python train.py --text_encoder_activation="star_relu" --text_encoder_mlp_ratio=2 --cautious_weight_decay=true --final_lr_fraction=0 --warmup_steps=230
Rows from block 2 of the image encoder of a small contrastive image-text model, named by matrix and row number. Rows with one number belong to one channel. Each number is 50 + 15 x the weight over its row's rms, rounded and kept within 0 to 99. All counts start at 0. After the name is the row's rms in percent of the matrix's.
After each channel's rows are labels from the 100 images, of 14976, where the channel reaches its highest value: "peak at" is the part of the image that holds the peak. Only what is clearly more common there than usual is listed. The data: photos with spoken descriptions (Open Images, Localized Narratives). In brackets: how many of the 100.
# convs0: first 3x3 conv, stride 2 (encoder.blocks.2.convs.0.weight, 112x64x3x3, each kernel summed), inputs 0-63
# convs1: second 3x3 conv (encoder.blocks.2.convs.1.weight, 112x112x3x3, transposed, each kernel summed), outputs 0-111

convs0.70 101:57 38 48 57 48 44 20 18 56 54 39 71 71 66 36 48 58 39 54 50 52 50 60 64 58 48 40 57 41 54 47 50 35 55 53 99 85 13 50 54 54 64 55 47 36 80 53 48 56 60 49 48 54 50 55 54 38 45 57 67 57 54 39 42
convs1.70 056:50 08 44 50 47 37 28 38 44 56 50 00 46 50 29 51 41 37 50 50 52 21 50 40 21 50 50 45 50 34 42 28 50 46 55 57 44 48 38 50 36 50 54 38 50 53 35 50 48 67 50 50 53 00 50 48 41 53 50 50 33 45 59 50 50 70 32 69 28 50 72 50 50 50 50 49 24 32 50 43 51 50 50 50 35 45 50 37 46 50 31 50 44 43 44 50 50 43 13 33 50 10 46 08 09 53 56 50 50 44 50 54
peak at: centre (34)

convs0.64 113:50 47 50 50 34 17 58 79 15 44 37 52 43 63 48 44 47 57 32 69 49 22 38 51 46 80 48 53 59 50 32 51 58 50 45 43 60 57 48 50 68 39 50 18 63 32 55 50 70 06 65 57 58 27 56 53 64 72 43 64 55 76 55 68
convs1.64 068:50 62 61 50 41 63 69 62 63 50 87 73 64 11 53 54 74 53 34 62 49 63 50 58 18 50 49 73 27 52 50 68 50 58 66 47 46 29 26 73 49 41 79 50 31 50 44 46 50 62 67 50 55 50 55 59 30 01 68 33 58 53 52 52 82 46 39 47 47 28 13 45 32 50 55 40 52 50 44 61 50 50 29 57 50 49 50 42 38 50 44 41 46 50 44 46 50 42 73 66 54 74 44 50 76 14 50 48 20 33 50 30
peak at: top right (37)

convs0.36 064:67 44 66 52 64 51 63 92 50 56 41 37 30 56 39 50 35 74 67 65 26 42 57 50 42 41 45 66 56 37 50 50 40 50 68 08 51 64 25 45 34 45 56 50 59 50 38 65 41 57 74 46 42 38 54 50 50 99 59 48 58 39 50 50
convs1.36 052:43 68 58 50 50 78 50 54 52 40 48 45 66 50 50 38 58 50 00 50 38 62 53 50 57 50 50 55 26 69 54 56 50 59 44 16 65 43 46 50 50 62 27 67 48 53 57 55 45 39 50 51 44 99 50 40 32 70 77 71 47 39 50 50 46 50 27 61 50 44 50 55 42 50 50 76 18 57 49 54 50 12 50 43 60 50 50 65 61 53 50 68 57 58 63 35 50 99 50 58 50 50 50 50 50 44 31 39 46 50 50 31
peak at: centre (37)

convs0.105 175:58 50 62 55 44 28 64 54 99 34 67 47 66 40 51 44 27 34 50 21 53 42 74 50 53 58 64 46 53 50 30 52 59 35 54 39 35 60 52 43 52 56 49 77 60 34 58 52 26 33 29 47 42 54 07 36 30 25 40 55 50 59 50 41
convs1.105 213:51 43 12 74 75 50 33 21 13 37 29 46 27 83 55 50 47 48 50 50 50 09 31 72 50 44 57 52 60 44 80 52 61 52 27 53 54 52 65 05 42 50 48 47 50 50 50 62 41 50 40 49 50 50 50 50 37 47 28 42 60 55 46 31 50 50 69 31 40 70 50 48 45 50 41 72 44 50 66 42 50 78 71 50 51 50 50 77 50 60 60 50 73 54 72 70 67 65 41 30 57 45 50 60 56 79 69 58 64 80 62 54
peak at: centre (39)

convs0.11 081:34 44 49 62 57 32 50 45 60 62 50 50 37 57 43 54 53 40 45 22 60 50 32 40 53 51 47 52 14 00 45 50 57 33 39 00 44 50 34 49 40 54 35 66 51 45 36 45 63 42 50 12 42 52 50 44 58 35 70 44 44 62 46 49
convs1.11 179:50 83 50 68 72 50 68 40 42 66 19 64 48 71 52 46 53 57 55 58 13 50 26 64 79 17 49 62 55 77 69 58 69 42 23 44 62 50 56 21 45 50 17 79 53 52 53 63 57 34 55 49 29 48 38 58 50 75 33 64 52 37 50 37 30 27 42 45 57 60 50 50 44 40 27 52 29 55 54 50 49 55 62 34 57 76 41 78 69 50 72 56 73 68 62 69 71 71 54 45 60 50 51 55 53 53 49 50 59 50 58 23
peak at: centre (37)

convs0.43 092:44 39 43 26 82 40 39 54 35 43 65 43 34 45 40 33 40 43 56 08 44 17 34 53 43 46 38 30 54 47 41 58 40 37 08 64 45 64 40 50 60 50 45 33 46 50 69 65 45 27 44 59 22 44 41 55 56 55 48 88 38 67 57 51
convs1.43 075:50 33 50 72 55 54 50 47 50 06 50 42 44 57 50 50 64 46 17 73 60 49 41 91 57 82 57 84 39 55 55 73 78 43 50 50 71 50 71 50 55 23 63 45 64 50 53 50 82 54 34 50 55 40 50 68 49 25 73 44 59 47 50 35 50 62 50 31 10 69 54 45 46 50 62 64 99 60 52 50 50 62 46 43 55 50 50 41 59 50 51 45 44 36 49 78 53 39 57 42 65 34 29 43 61 46 50 70 65 42 75 42
peak at: middle left (29)

convs0.9 089:50 53 53 52 46 69 27 40 40 44 26 50 60 50 38 60 54 42 56 37 69 70 49 50 55 58 63 35 47 62 54 77 50 42 65 99 53 46 53 42 41 61 71 54 54 71 54 22 61 57 34 55 59 66 61 64 33 36 60 53 55 48 54 32
convs1.9 082:81 44 45 26 50 50 45 52 47 76 36 41 50 52 50 47 38 39 97 39 56 47 83 37 50 50 99 16 72 50 50 46 59 70 36 66 34 58 48 40 63 60 50 15 62 55 22 50 47 50 08 62 42 50 53 44 80 50 50 50 54 56 50 50 63 50 50 50 50 45 50 48 50 61 50 30 50 11 43 45 46 50 33 54 53 09 56 55 50 64 37 52 61 50 50 36 46 39 25 42 50 46 50 50 14 50 36 55 53 48 50 65
peak at: centre (41)

convs0.34 072:82 50 47 60 59 44 67 66 50 50 35 74 36 57 49 45 44 64 59 29 30 39 44 54 61 44 56 80 49 50 75 44 43 59 64 50 48 78 45 59 37 40 60 41 76 38 56 27 40 15 49 44 37 50 34 19 26 86 59 58 46 51 26 55
convs1.34 049:50 64 50 61 59 50 50 54 55 65 75 64 69 53 56 82 61 79 82 62 50 58 61 46 71 50 50 78 52 71 50 53 50 50 57 50 59 70 27 50 50 50 47 67 99 69 50 70 41 50 25 64 50 59 50 31 50 99 54 79 56 45 56 63 50 50 54 50 55 50 50 50 59 50 33 44 00 50 40 50 57 50 50 55 50 50 50 99 44 54 50 81 69 63 45 43 50 69 50 50 46 50 46 71 59 62 42 45 50 50 50 46
peak at: top left (40)

convs0.98 093:54 55 53 40 66 47 60 63 96 37 57 54 47 82 20 50 58 69 52 32 59 29 47 52 50 43 71 36 55 18 50 32 40 49 60 02 39 62 32 50 30 50 62 59 50 55 37 56 48 31 46 50 60 23 62 54 50 66 66 50 46 42 46 37
convs1.98 080:53 44 51 50 52 68 50 33 64 74 61 40 58 50 50 71 43 50 35 44 69 54 76 44 70 67 07 46 50 52 50 54 39 52 63 50 34 53 68 53 47 46 23 77 50 48 43 46 47 71 47 55 89 50 52 50 50 50 48 50 38 51 50 50 44 78 35 65 62 50 58 57 37 50 72 57 40 50 50 50 50 29 50 50 80 50 50 51 50 42 63 61 51 39 58 50 53 95 50 55 45 56 69 99 48 45 56 47 48 50 40 76
peak at: top left (50)

convs0.71 093:42 50 61 34 48 44 54 57 64 61 59 39 33 45 29 52 48 37 57 03 47 53 56 47 57 50 46 50 43 00 49 35 60 56 19 37 41 66 43 54 39 43 30 57 49 44 43 33 44 42 34 26 46 37 50 61 49 43 50 45 36 62 40 47
convs1.71 112:50 85 50 79 82 50 73 40 48 72 22 51 49 83 53 61 54 55 58 68 30 50 35 75 86 23 47 68 50 72 68 58 75 46 22 46 72 50 56 16 38 50 05 60 51 57 55 57 55 22 50 50 30 45 30 52 54 85 47 72 53 34 50 50 25 40 53 49 53 65 56 50 44 34 33 50 43 55 53 50 59 50 59 33 50 56 39 76 70 56 59 56 63 57 53 54 53 57 54 50 57 50 50 54 52 56 46 50 52 50 54 20
peak at: centre (36)

convs0.102 090:64 67 47 44 42 41 62 65 67 54 50 33 64 60 51 50 28 87 63 55 43 43 39 58 50 44 67 38 47 30 53 40 00 84 58 37 43 57 41 55 64 51 46 54 47 35 67 54 54 25 36 38 42 41 44 29 62 40 56 78 46 66 53 57
convs1.102 080:45 74 52 50 36 50 46 58 70 50 76 66 61 46 49 79 45 58 32 52 57 63 69 33 50 54 16 52 55 53 27 50 27 14 69 36 37 45 57 54 45 43 50 86 50 50 37 50 50 60 50 61 75 68 50 50 32 78 60 50 38 49 61 52 50 99 61 61 95 38 50 56 47 48 82 63 50 41 67 40 61 26 49 50 70 50 46 57 37 50 50 50 56 50 50 50 50 62 60 68 44 52 50 97 60 50 50 22 28 47 43 49
peak at: top left (62)

convs0.103 107:60 40 85 50 64 46 44 57 99 28 53 38 61 53 46 51 43 49 35 36 64 33 63 50 64 62 84 67 50 35 33 39 52 46 67 46 50 53 54 40 44 59 46 86 59 46 49 50 51 35 50 43 52 63 40 32 44 38 46 67 59 60 54 48
convs1.103 062:54 50 38 50 53 50 50 50 50 19 69 45 46 79 60 59 58 42 50 37 50 39 50 52 18 50 50 33 54 13 57 64 59 33 57 50 50 50 42 48 37 50 50 50 30 50 41 57 17 50 50 45 61 50 50 50 50 39 60 50 65 63 50 52 50 50 82 44 39 50 50 50 25 59 44 66 43 50 47 39 50 54 50 53 50 54 57 95 37 62 61 84 84 70 79 58 71 99 65 55 27 56 50 81 50 75 87 45 46 65 47 50
peak at: centre (36)

convs0.51 107:60 56 40 20 50 46 52 65 43 10 41 30 44 56 62 42 61 46 35 58 55 46 43 42 40 50 19 45 51 42 42 54 63 20 17 49 40 48 44 50 77 38 06 32 53 43 50 54 56 39 45 56 36 21 49 53 75 52 29 59 59 70 67 53
convs1.51 072:50 66 50 50 42 50 62 57 50 48 53 50 50 15 48 52 90 47 17 50 01 50 00 58 29 50 44 54 46 41 50 64 50 43 52 50 48 41 31 50 27 33 77 65 30 50 50 50 46 55 96 50 46 50 50 50 26 21 50 44 44 48 68 50 67 31 29 36 50 45 10 50 19 67 49 62 32 50 45 47 45 52 47 72 50 50 50 59 44 54 50 50 55 61 74 50 50 53 56 50 62 62 50 50 70 50 42 52 33 50 53 32
peak at: top right (26)

convs0.8 082:34 55 61 54 50 45 54 29 44 58 39 34 51 42 50 43 49 50 56 13 60 50 43 18 50 49 45 50 48 18 55 44 51 40 52 00 55 16 34 62 25 58 44 30 64 44 39 34 76 52 29 43 59 56 45 45 70 37 51 47 51 41 47 53
convs1.8 183:49 73 59 51 50 50 63 53 48 54 46 54 54 50 50 42 62 61 43 53 01 56 35 50 66 14 38 56 50 71 50 59 63 50 36 15 61 49 47 45 48 66 25 51 48 65 59 63 46 03 65 55 07 51 11 50 55 63 47 74 58 47 49 50 22 03 42 50 54 40 32 74 43 43 17 56 39 60 51 58 58 25 53 48 53 53 59 65 56 50 52 64 51 62 51 46 50 50 53 57 50 58 64 58 60 62 52 33 40 53 49 14
peak at: centre (38)

convs0.63 100:55 54 56 59 81 42 69 59 54 35 39 33 46 52 50 54 50 42 47 00 50 24 94 36 58 49 47 21 52 47 48 66 65 36 55 50 41 61 20 53 49 50 67 47 56 53 50 50 60 54 56 44 50 49 61 53 33 78 54 59 68 79 57 81
convs1.63 066:52 50 51 55 72 84 55 53 51 23 39 25 56 74 54 58 50 41 63 40 73 51 85 50 69 69 57 56 62 32 68 50 56 58 35 50 47 52 36 46 62 43 39 46 62 54 54 60 70 58 10 73 49 49 44 46 60 60 80 56 67 43 54 52 50 58 62 76 39 53 79 52 59 41 48 44 84 50 29 40 50 31 68 42 63 30 59 75 59 62 41 50 67 37 62 50 36 48 40 33 22 26 50 50 42 50 53 14 35 48 43 96
peak at: centre (32)

convs0.12 072:35 16 43 57 39 40 47 88 44 47 30 50 58 64 00 47 48 54 50 50 72 55 54 39 50 44 49 66 69 46 57 17 40 51 29 81 45 50 45 40 71 36 37 50 12 50 50 60 45 38 47 71 45 50 65 35 50 69 54 57 46 52 50 48
convs1.12 048:50 50 50 54 50 50 60 53 59 46 56 33 32 50 50 47 38 38 16 41 50 41 41 50 25 50 61 46 49 37 50 50 50 20 45 58 14 50 61 50 46 30 52 88 47 47 33 50 50 60 50 50 61 44 68 50 40 34 45 45 29 19 50 27 74 60 46 50 50 50 59 50 04 65 63 87 41 42 64 40 40 57 31 76 43 50 00 50 45 50 52 38 50 29 57 50 56 50 45 50 58 33 19 68 32 23 50 50 50 45 50 50
peak at: bottom right (30); top right (30)

convs0.58 102:36 58 52 58 36 44 45 99 50 46 39 36 50 51 70 47 64 42 32 42 60 37 53 37 60 79 41 38 40 58 43 65 83 61 50 50 50 49 63 45 60 65 45 39 47 43 42 59 70 53 57 47 42 54 46 18 55 91 46 64 53 76 32 79
convs1.58 075:65 61 69 50 50 60 68 85 71 52 73 67 58 50 58 61 88 49 50 62 21 57 16 61 28 54 50 71 36 31 50 74 51 51 50 58 50 35 50 53 79 48 70 44 38 50 50 50 50 48 54 50 46 49 56 60 59 42 96 34 70 59 50 48 79 25 67 00 46 50 06 50 36 53 38 55 40 54 48 56 52 63 50 46 50 50 50 82 48 55 54 50 50 50 66 50 54 51 88 56 60 62 39 50 68 46 46 64 50 45 54 50
peak at: centre (39)

convs0.33 074:33 40 45 68 69 44 49 31 91 51 76 46 56 52 39 50 50 53 44 23 34 50 29 35 57 46 50 46 41 22 50 50 64 46 67 00 41 50 47 64 40 55 50 52 59 41 35 66 46 46 58 47 42 40 55 50 36 51 56 59 50 49 50 50
convs1.33 133:49 57 51 54 51 50 52 50 40 28 32 53 52 51 50 40 63 50 27 61 20 50 42 50 62 21 45 64 50 70 66 62 63 54 24 22 67 48 58 39 47 71 10 50 49 62 68 63 47 05 50 65 15 65 15 50 62 55 52 68 54 47 37 50 17 15 50 53 55 48 52 68 51 26 16 54 31 70 54 62 57 24 72 33 60 53 52 76 56 59 56 67 66 62 60 40 50 59 50 50 50 50 70 50 55 62 53 36 50 57 50 37
peak at: centre (33)