Weights of a small contrastive image-text model.
Model: 10.9M parameters, 64-pixel images, encoder arch preact_resnet, encoder norm groupnorm, encoder activation relu, encoder depths [2, 2, 2, 2], encoder widths [64, 112, 192, 336], text encoder width 256, text encoder layers 8, text encoder norm layernorm, text encoder activation star_relu.
Training: adamw at rate 0.00072, 4600 steps, batches of 128.
Data: trained on photos with spoken descriptions (Open Images, Localized Narratives), 203450 training examples, 2.9 epochs.
Rows from block 5 of the image encoder of a small contrastive image-text model, named by matrix and row number. Rows with one number belong to one channel. Each number is 500 + 25 x the weight over its row's rms, rounded and kept within 0 to 999. All counts start at 0. Numbers have three digits each.
After each channel's rows are labels from the 100 images, of 14976, where the channel reaches its highest value: "responds to" is what is common among them. Only what is clearly more common there than usual is listed. The data: photos with spoken descriptions (Open Images, Localized Narratives).
# convs0: first 3x3 conv (encoder.blocks.5.convs.0.weight, 192x192x3x3, each kernel summed), inputs 64-127
# convs1: second 3x3 conv (encoder.blocks.5.convs.1.weight, 192x192x3x3, transposed, each kernel summed), outputs 64-127

convs0.72:499517528488543463541499485514493478482475511481482489509527457486499524475421505493470483485507519527496521506500458469492501531520506514487487498500498511542491500500490490482511567586482511
convs1.72:503500473505500500500494500496494463472500488502502554497499500426503500483487472502500486492489450500500503502475515470432469511500514500500524500522478433530500500500570534509505501449500489
responds to: text has "sky"; text has "trees"; text has "grass"

convs0.120:480522500494499519483470482515470547469511531523557500492467500513464529532467527457465526565496498500493501495524492497509498505500501491506506500466482521484549511526501487501463466506522495
convs1.120:502519512502539497498504502489484472488556536480500500507475500532497446422558519504496510500490532470498500462531473490533500515525493508458475583497507502508546493492500471506506528522548505
responds to: text has "people"; text has "sitting"; text has "wearing"

convs0.154:488491455500431484558458471506411491519484500488509499495524481509488472497489500481495480434496500485507519481490503536518512495484489476481500545485510538495533491581521490506479491509500500
convs1.154:493539500516502499472513502467500480483506491509504500516478532462506506479480488523523505527522543469500545466498524493558500514489500504520494510536520451499528504463504565508501500514500502
responds to: text has "trees"; text has "grass"

convs0.0:524522440523501473523520503492462503491476500487476493465532494541537474517452490483445500455455497462496498487515495510470500484485476501486477512508492480537485500526491500510465514514485533
convs1.0:513514499486500490435497482513492518500500519563519520556482517477526517502498435503496487551530486497500459494537495489532500485468512467518505510564484510518517505500515512530532495500501515
responds to: text has "sky"

convs0.150:496500517476507491494503501485508486492511519495491475513442500447472508482538463472533503489531491505504473500516486506519462500549506508492483486454513472510465499458500500493500539519480464
convs1.150:469519500495507458500549453479492485529486495518482497466540548528500500519532508497505499504500500518518502515503513544557495526499499441500523517515496520550509460500500511484519536544520575
responds to: text has "standing"; text has "grass"

convs0.109:500490465462487465551526518501492495500471473492461550480497467448527509490450471531495585466488466516509514519494511503550525525496506517511488474513511501500459478540481485523501485531500482
convs1.109:484500502515500506510521500441520454476506479509500498467539524411488521485474462500543516482513516506524546496476573495500471512502500493500500500512500447473506505492514538468511513514512499
responds to: text has "people"; text has "lights"; text has "playing"

convs0.98:510478433452493495509481487507483495485478492524515517468438504494512549504500520444487529505518495529500523493509520499523505453511516500521508496471500525506501529492496477534491461503488469
convs1.98:496500509507500513512532532459522468482518484484495505481522566442506494489500509500540515461500505493504520492495509502511505508522500546485496517473500424490531499540491500489506506481503517
responds to: text has "people"

convs0.69:492506527493452527500564510513511501503540494495544491491515527529492457515500601471510484490497500481498530528516520535457487502516521497508518539507486537461500499504478506485436500471521546
convs1.69:507500500500507492484496500457489500496505516511514500516453525517504511480491465500466443506500573493451462496505525481503487498462500483500500500386500501500500495404500517518500500572532433
responds to: text has "people"

convs0.167:517475492493538505478500491461466498527519477515500545491493515482536525500522487492500525500510484487467474523496514479500495439500470507477500479495456491532501471482523520523502500494447457
convs1.167:492494500542500519538504497492523500509496492479448496483509451494506454500454514514509514462483493468479543521482509534468491506457467509478500500495479517520482509539490467483500518463500546
responds to: text has "trees"; text has "road"; text has "plants"

convs0.106:500506445480518525506447463471478486505470507498501489501486491453509498469478483481485538507484476532500500530519526476537485498512518531485505505485495471508491493531534500500502529531486467
convs1.106:499500517505500505515523510476514476498500488521500500486529540478498543525535561509545545499533520503530523504500508532506505566523507510497504502510506494512518501516500530500501537543518533
responds to: text has "sky"

convs0.107:477503482486500504522409500475469493514520494498510514497500512474526529484492441438476524493498493521500486519520498454556482496502488523511508503505506464507517509480500510474507490500490484
convs1.107:483500481513494502515572524413532446475504497460497483453514490487486489477500525514543516467500503496510562485500520503479486501508500512486500503482494463490509496549500500483499524480526529
responds to: text has "people"; text has "man"; text has "playing"

convs0.51:498484498510500532500489506492500532497541519512481498500524546527500507517470516503494514516511510507469513523514498491493524519510487472527520501498490542458472500546498517488472494453510521
convs1.51:514505466500509487455479490489458500490518533500520500500403520497497500499488514496480458522510556485481480475510508493523495500469508454500500500481515524510500491459501500500516500536536473
responds to: text has "trees"; text has "grass"

convs0.146:496492527484479467520517490467494542481476519486514483506454479442491515527438493477512548474520500570484500505503511518500488513543507557527500504495505477479493501491506492483491510579456488
convs1.146:500500510508506503500500500425500457476513500498500507500496500431526524465501490500500520500471483476475423499500533500460489495494500508496495500454482448500497500394548532494500500502534524
responds to: text has "trees"; text has "grass"; text has "plants"

convs0.118:496501476480514441492494480479458468493479522500512491478511488420511487473496472509494541479492452500497485478512500503512492494517486506522503500503492470559499484496470497484526518522463488
convs1.118:477500507507500516529557500495523475483500478502491496479516554441501515486500500558534537516495499507515535505484511508498493496508466500500512500485489478529500500477512514476512534499506514
responds to: text has "standing"

convs0.179:481486542507524494514497555550533528500490503552500507500496519509491536512551583527500541512500523507500547502479507489489528531500531505534498523496538503500487524507528529496475523511496600
convs1.179:500500500499500497500500500460486485483509517468500500500480500425500491500492437500470432500487500496459473470500515482445476435451505471500500500457496496462500500392524509500500489475500462
responds to: text has "sky"; text has "trees"; text has "plants"

convs0.89:470500517477527537520506494526510505528532500458567498509521523509484501512460470453522512456494500508504493515519500520484455504518452482477496490475518540456514494557500485468485533504494500
convs1.89:500512492502523501477493526472493490451519534506519500504430515502500451395525492463500475488489542454448450476529506429573493514498500491500465524500502477502500519421483490508492500514526441
responds to: text has "people"

convs0.164:468493469489497483531496492474489490470463500508499516490488448477506511511439478500454479491491524477466512517518503526498481521498512519516478474514491486555503500516508491495469439510469489
convs1.164:485500524515500515500518500477500496485514486575500500500505530460492572479488501500574579498536530507534551472490560506500519540508529505521497513526500490511557497500548573484500516547527522
responds to: text has "trees"; text has "sky"; text has "grass"

convs0.162:488484507500505477488487459470492472500485514508509497476506506444494500451486474461520546458479486475468482508520504498501473506529500484509510484473512508512507483494489493489484454542479449
convs1.162:498500500516518512534513504507512503488497500559500507496525582498510532531500520525512595500511529509514493496500516524500480582507500545516498525500499489525500503513500487492500536549522509
responds to: text has "sky"

convs0.134:478500520506506497494532482515505532509507511508512479473519447536481506531428500433488535499534500508492485489529502514482464480500489483512477514532535543526539523522491475462469457512522469
convs1.134:491500500499526500507500518495490481450535534475522500502500627540500487487572550534472536506500514463505495469520499488560500508537500519500444561499493473500522509479490500506489500524548508
responds to: text has "people"; text has "grass"

convs0.113:482489500476500461502460460480472510500500500503500518484472480489499505489448467448485507520490513508500480491511500487502496485525486498508503500480514503486532491480509489500491472442508441
convs1.113:484498512524500502532550504438527460485515483484480478458536550490489487488509542500538539465498515500511554485500504510494499521503500503489500516464500472483511495537500506494494499477524515
responds to: text has "standing"; text has "front"

convs0.190:520524508490495581520546509470519493537500516500491478459517489511485500500454551444514500525499505509501522531500500511490478488475500472507523520499461516457508510508500496509490522509552529
convs1.190:495496490500509478422476500500455499498500518490525500520470549584494514479480508492486495500528517475481493491507500496493493539462523487500500500469520524469500504440497500515495500562514445
responds to: text has "grass"

convs0.156:469498491478500500490460494448489516551511499463490495458497484496514495485488492480512510488476504518465488526493501453518468467498504494497512488494495485471515536504489518491489486473500481
convs1.156:491500497527489531544512528450526469494506487473516469450500487501486448483500521491541503455493480480493534502488493493483498500523466543481499499472478489494500514561498476484460497491501499
responds to: text has "trees"; text has "grass"; text has "ground"

convs0.111:489510473500532513516471494507450465521500506518508485481467500448538507492474479466472522506511486516488459484536514493503486479529470530500492526500486465498491469543520491501469500523490446
convs1.111:491510521509489512501556520439518467515514488506499495483517562522494504517500573523559539491525516497517522498500503529513510554546503505498501506493514511500534503528497517501500545531517528
responds to: text has "trees"; text has "grass"

convs0.61:489480494482533485484517533484464535522508504487462512499500482519532509531493512480507499508500501523513534487460499507521467514500474511500477488512503515476506512482504510510511542472500492
convs1.61:517500386508470489500504497481472500465522537488537512509467483464517506500500483510495435512493507500441479467498511500479472500464506499504492503472479500530500496496522506522500500496507491
responds to: text has "trees"; text has "sky"; text has "plants"; text has "grass"

convs0.178:490518498520523503481472524562513500510493500488419507491530487552471516460500510509554510508504512511513486500482503500507506533506500535507495491485502549499491508552477496476476551500500556
convs1.178:500492500500500468460487486480482477474500513506500515511477500437500500485481425462495402495506471494465478492484514456448411465483498482500499500485469450488491497445547528508501462489500426
responds to: text has "sky"; text has "trees"

convs0.132:495495498489566493483545425510504511542517500478524500494475559461479491476502494539512457492512447500493486491500485527477500490527507427507524476516466506517505481474463476491524530465486507
convs1.132:497500487500516528506528479478517486488499500474502496500482500498504464472504499534443486507478500505455478517500500494512500517492423493507500524482494491512500500527485468500524528491509525
responds to: text has "wall"; text has "standing"; text has "people"; text has "sitting"

convs0.15:492492447516477473524451505498531491506508494497505503500507536513503478503456525478499482465489492454524500515503481523475500490477469491478496499472508546528510492528492494535460528500500553
convs1.15:513522500468504496443497497503494510513504513544515519559481547488514508514495432503485481536518489508500484491533494494548499490489504469503503512558504503541526513505500502522536500512508478
responds to: text has "standing"; text has "man"; text has "wearing"; text has "woman"

convs0.52:461476481480457538504519559547510523494520513476515481479491500552492508514488589487494489496510487473491509529466492539492495512489481500496512500482509536478495524548504487461471507474501586
convs1.52:500500485493497478442500485496459487487509511549500511527441549421503500501457468500492440522500500498496497472500497488502458500492521490506497500486502500455500496436518517511508489543511500
responds to: text has "grass"

convs0.149:476500492483477447507503491505487517497479485510481500525480464514503494517452502498491537482494472477511500470504497496500498553492477525516486489554512476555487510510514462491491527515450516
convs1.149:497502500527489500500537500430511456485499479493500500488515500379500494482464432517517502508485489504490508530471531490472417472482499492522525487522447456520500500471537537491506502479500498
responds to: text has "sky"; text has "trees"; text has "grass"

convs0.165:516493484471553463491476511495487511500492509503469511498493423469516539513423508497523513490518510499508514514509488514494485492519500526482500475468497502500508510487510506489489507586495483
convs1.165:493494500547492513495536500483513464483512500530516510483557531446510527516481502533517564491519499506517547502487520499462492538508527543522507508524473452501512501506528522504511511507504492
responds to: text has "sky"; text has "trees"; text has "grass"; text has "plants"

convs0.58:443486524466483511573490485511499486498506487482454500521537495513491494504440537509511476494527508486506500485511456503513535548477491495473465511505504525502490476509480500437467578508500557
convs1.58:500531418500488488448500488464483480494500503512527527534488531458506500488420441483500459533500500492472505483491535471460455497489534482507518503494491488527530494489548564514491485496502467
responds to: text has "sky"; text has "trees"

convs0.40:452478472524474513559472492502502549553514524500518491508478460497443511475511503445490492458468475481482500522504472501496488512496515480501503534487500546473510538529484503488475511488536518
convs1.40:504500507500529500499490512512488537486507504559527500510448577511479516515492488452505506524546531488497493447504499470545496535523500498497461517486515500526500509493500488501485487566545419
responds to: text has "grass"

convs0.56:470502462481486498507511525496509513526511490481497474444514493549491481510500539500504483493490484462502560497478500517484490512500479507497506557512497540487511505541509480485457507538573483
convs1.56:503518490505508491490509475498452500474500514561497518554454502500515528498412458500484456525534509500487507490516512490535473522462500500519495500492520490469506500491510500542539500571500477
responds to: text has "trees"; text has "plants"; text has "grass"

convs0.105:486510466508500493517497505470489473483460510526500521503501487420510514495491491505468573501518515523501513505496506516508490521527500500541490466478505471561491492546509514513500504531425506
convs1.105:487500523510500505517538504506523484479524486513494506483517535408487529530492507530557531492516513508513576475488514510497506524501512508485493511552513483519500503473513515479515528543523510
responds to: text has "sky"

convs0.10:516515477479482500480505450489477531510432476469468510516445500529491498488488472462482479474511489503481467503477477513444458475528500503493491466444465552497435499540504473495491536493494440
convs1.10:469507517502528506523512502493500467463542535453544459480476515497468460444543515511500505501460478484504493483502478479500537493543464520476448545480457460505518484502454471470486506502531495
responds to: text has "standing"; text has "people"; text has "wall"; text has "table"

convs0.2:512518533471495505472469500497479525488494532502441490500487465511490540486457393479462486532497500500477437450477496533511496537500488500521503473486502518512500505516476484517600563500488493
convs1.2:538500500500428498497508500516498492487493514435500505505497508481517486492526505498502495483486463437495438551491493476463500472517429511477510500508473491515497507500522487536500472448500452
responds to: text has "sky"

convs0.44:474512487498513520523547507500540491531556513477532486485511501505472508514423551479528537496509483502500513536518491516454474493576499509512514517502473547513504506589487527442490477476507521
convs1.44:500513538500524489489504500475491495474520500533509493500489614537499506446610504500487508500504519500497463487500487456528500521505500487496476531446516507500500500478485500509500500590534492
responds to: text has "standing"; text has "people"

convs0.73:496505500504493556520543505518509498524500506494556500516542519478519500532500518491509496521500488517513473507533504530500457474508498527508522500487520529479508476536495503492500515535495574
convs1.73:500497513500500492467500520427492500500500500506513505500462596503500500485500486483526484473500486473461467496500500480538479465529500450483500500446487484488500522432500500500513500496500486
responds to: text has "trees"

convs0.18:504505539514580516445483484497502502473452501508486493540441504470489486480523438523500493525492543496499450391479513488482509486514500499492431500493529453506489506425479494508533533503491476
convs1.18:520461500503434506500509500537503505524487497447495505475528439513507479517502511490496481447460447492501468562484488500436500463488448500500512482483463551526451500503500493512504525428495500
responds to: text has "sky"

convs0.158:474493510500500461507466481477447527470496485497466500456506477459539516473434430493506487470489508485495513500518497500514519488488492505477508512496491475531485481426487505452545545482484493
convs1.158:493500395548456500507527500462513466497488481479493504480526500469500497500451486549518486494502473498481527515471537499468435498494492504509527496524458475510500490505592519493494476476498512
responds to: text has "sky"; text has "trees"; text has "plants"; text has "grass"

convs0.115:484513478508513484507495504476502513482488514500517526514491449452506516463479442502501543497519478520498497472522501511505497488507492519527517470486455478500480474494509505486531494514470491
convs1.115:484500502500500516500543503491525468459500490500487489461507576430490530486500505527530525501500500505524483459492524507496506503520483500467498500456486446500515497477500520467500548527500516
responds to: text has "standing"; text has "wall"; text has "people"; text has "holding"

convs0.64:500514555527570574513525559486504534504497473500496478488482495488500490491472461485494489501503515539501462508472477461543497505499477500505495504423491492495522492464458493491506511509492515
convs1.64:508507442517494487458500495493483487484510505461518518515493475485513476469409492500497447508502500460459514494503500446473425515454502534501500508545492481504503509493567496526505500484509448
responds to: text has "trees"; text has "sky"; text has "grass"

convs0.188:488485500488500487524492481463541515532526476493494499507518521537507460518500525450530491461479467449504515525532485472490504509508469475467493500489485525518507477516486466498458494512518522
convs1.188:518519497490515472441486483523484515498507522574523539563481547495523525516456451504485498541533503512487495482535499500505494526466528490529500521561498497539516497507530512526538500531509464
responds to: text has "sky"; text has "trees"; text has "plants"; text has "grass"

convs0.99:510477492505478457507469516506497502482474464500454508480507500522516492532428513451476514504480520493489532493480500492500483500497483501492492513509507484489475495497500500486442462476501480
convs1.99:484500465552494500512500500450521458482495474497477495473510481475476518476483509484539508483499527494496543497477555491486469508474500472500499494478501466474500500490520537448450496477506502
responds to: text has "standing"; text has "people"; text has "man"; text has "front"

convs0.170:488490500507511532477471514475538529500500508486434512511465504505456530456511484494514494485502508512455500493504490489518468531500494548496500500476545503478468495521464500453538540528477494
convs1.170:499503483531500435469501467527465492490506504483500535528501492472528504529500474472495475494530479454468469497490506491453445484484526500500503505557463459507509492476535500509503474475503493
responds to: text has "sky"; text has "trees"; text has "plants"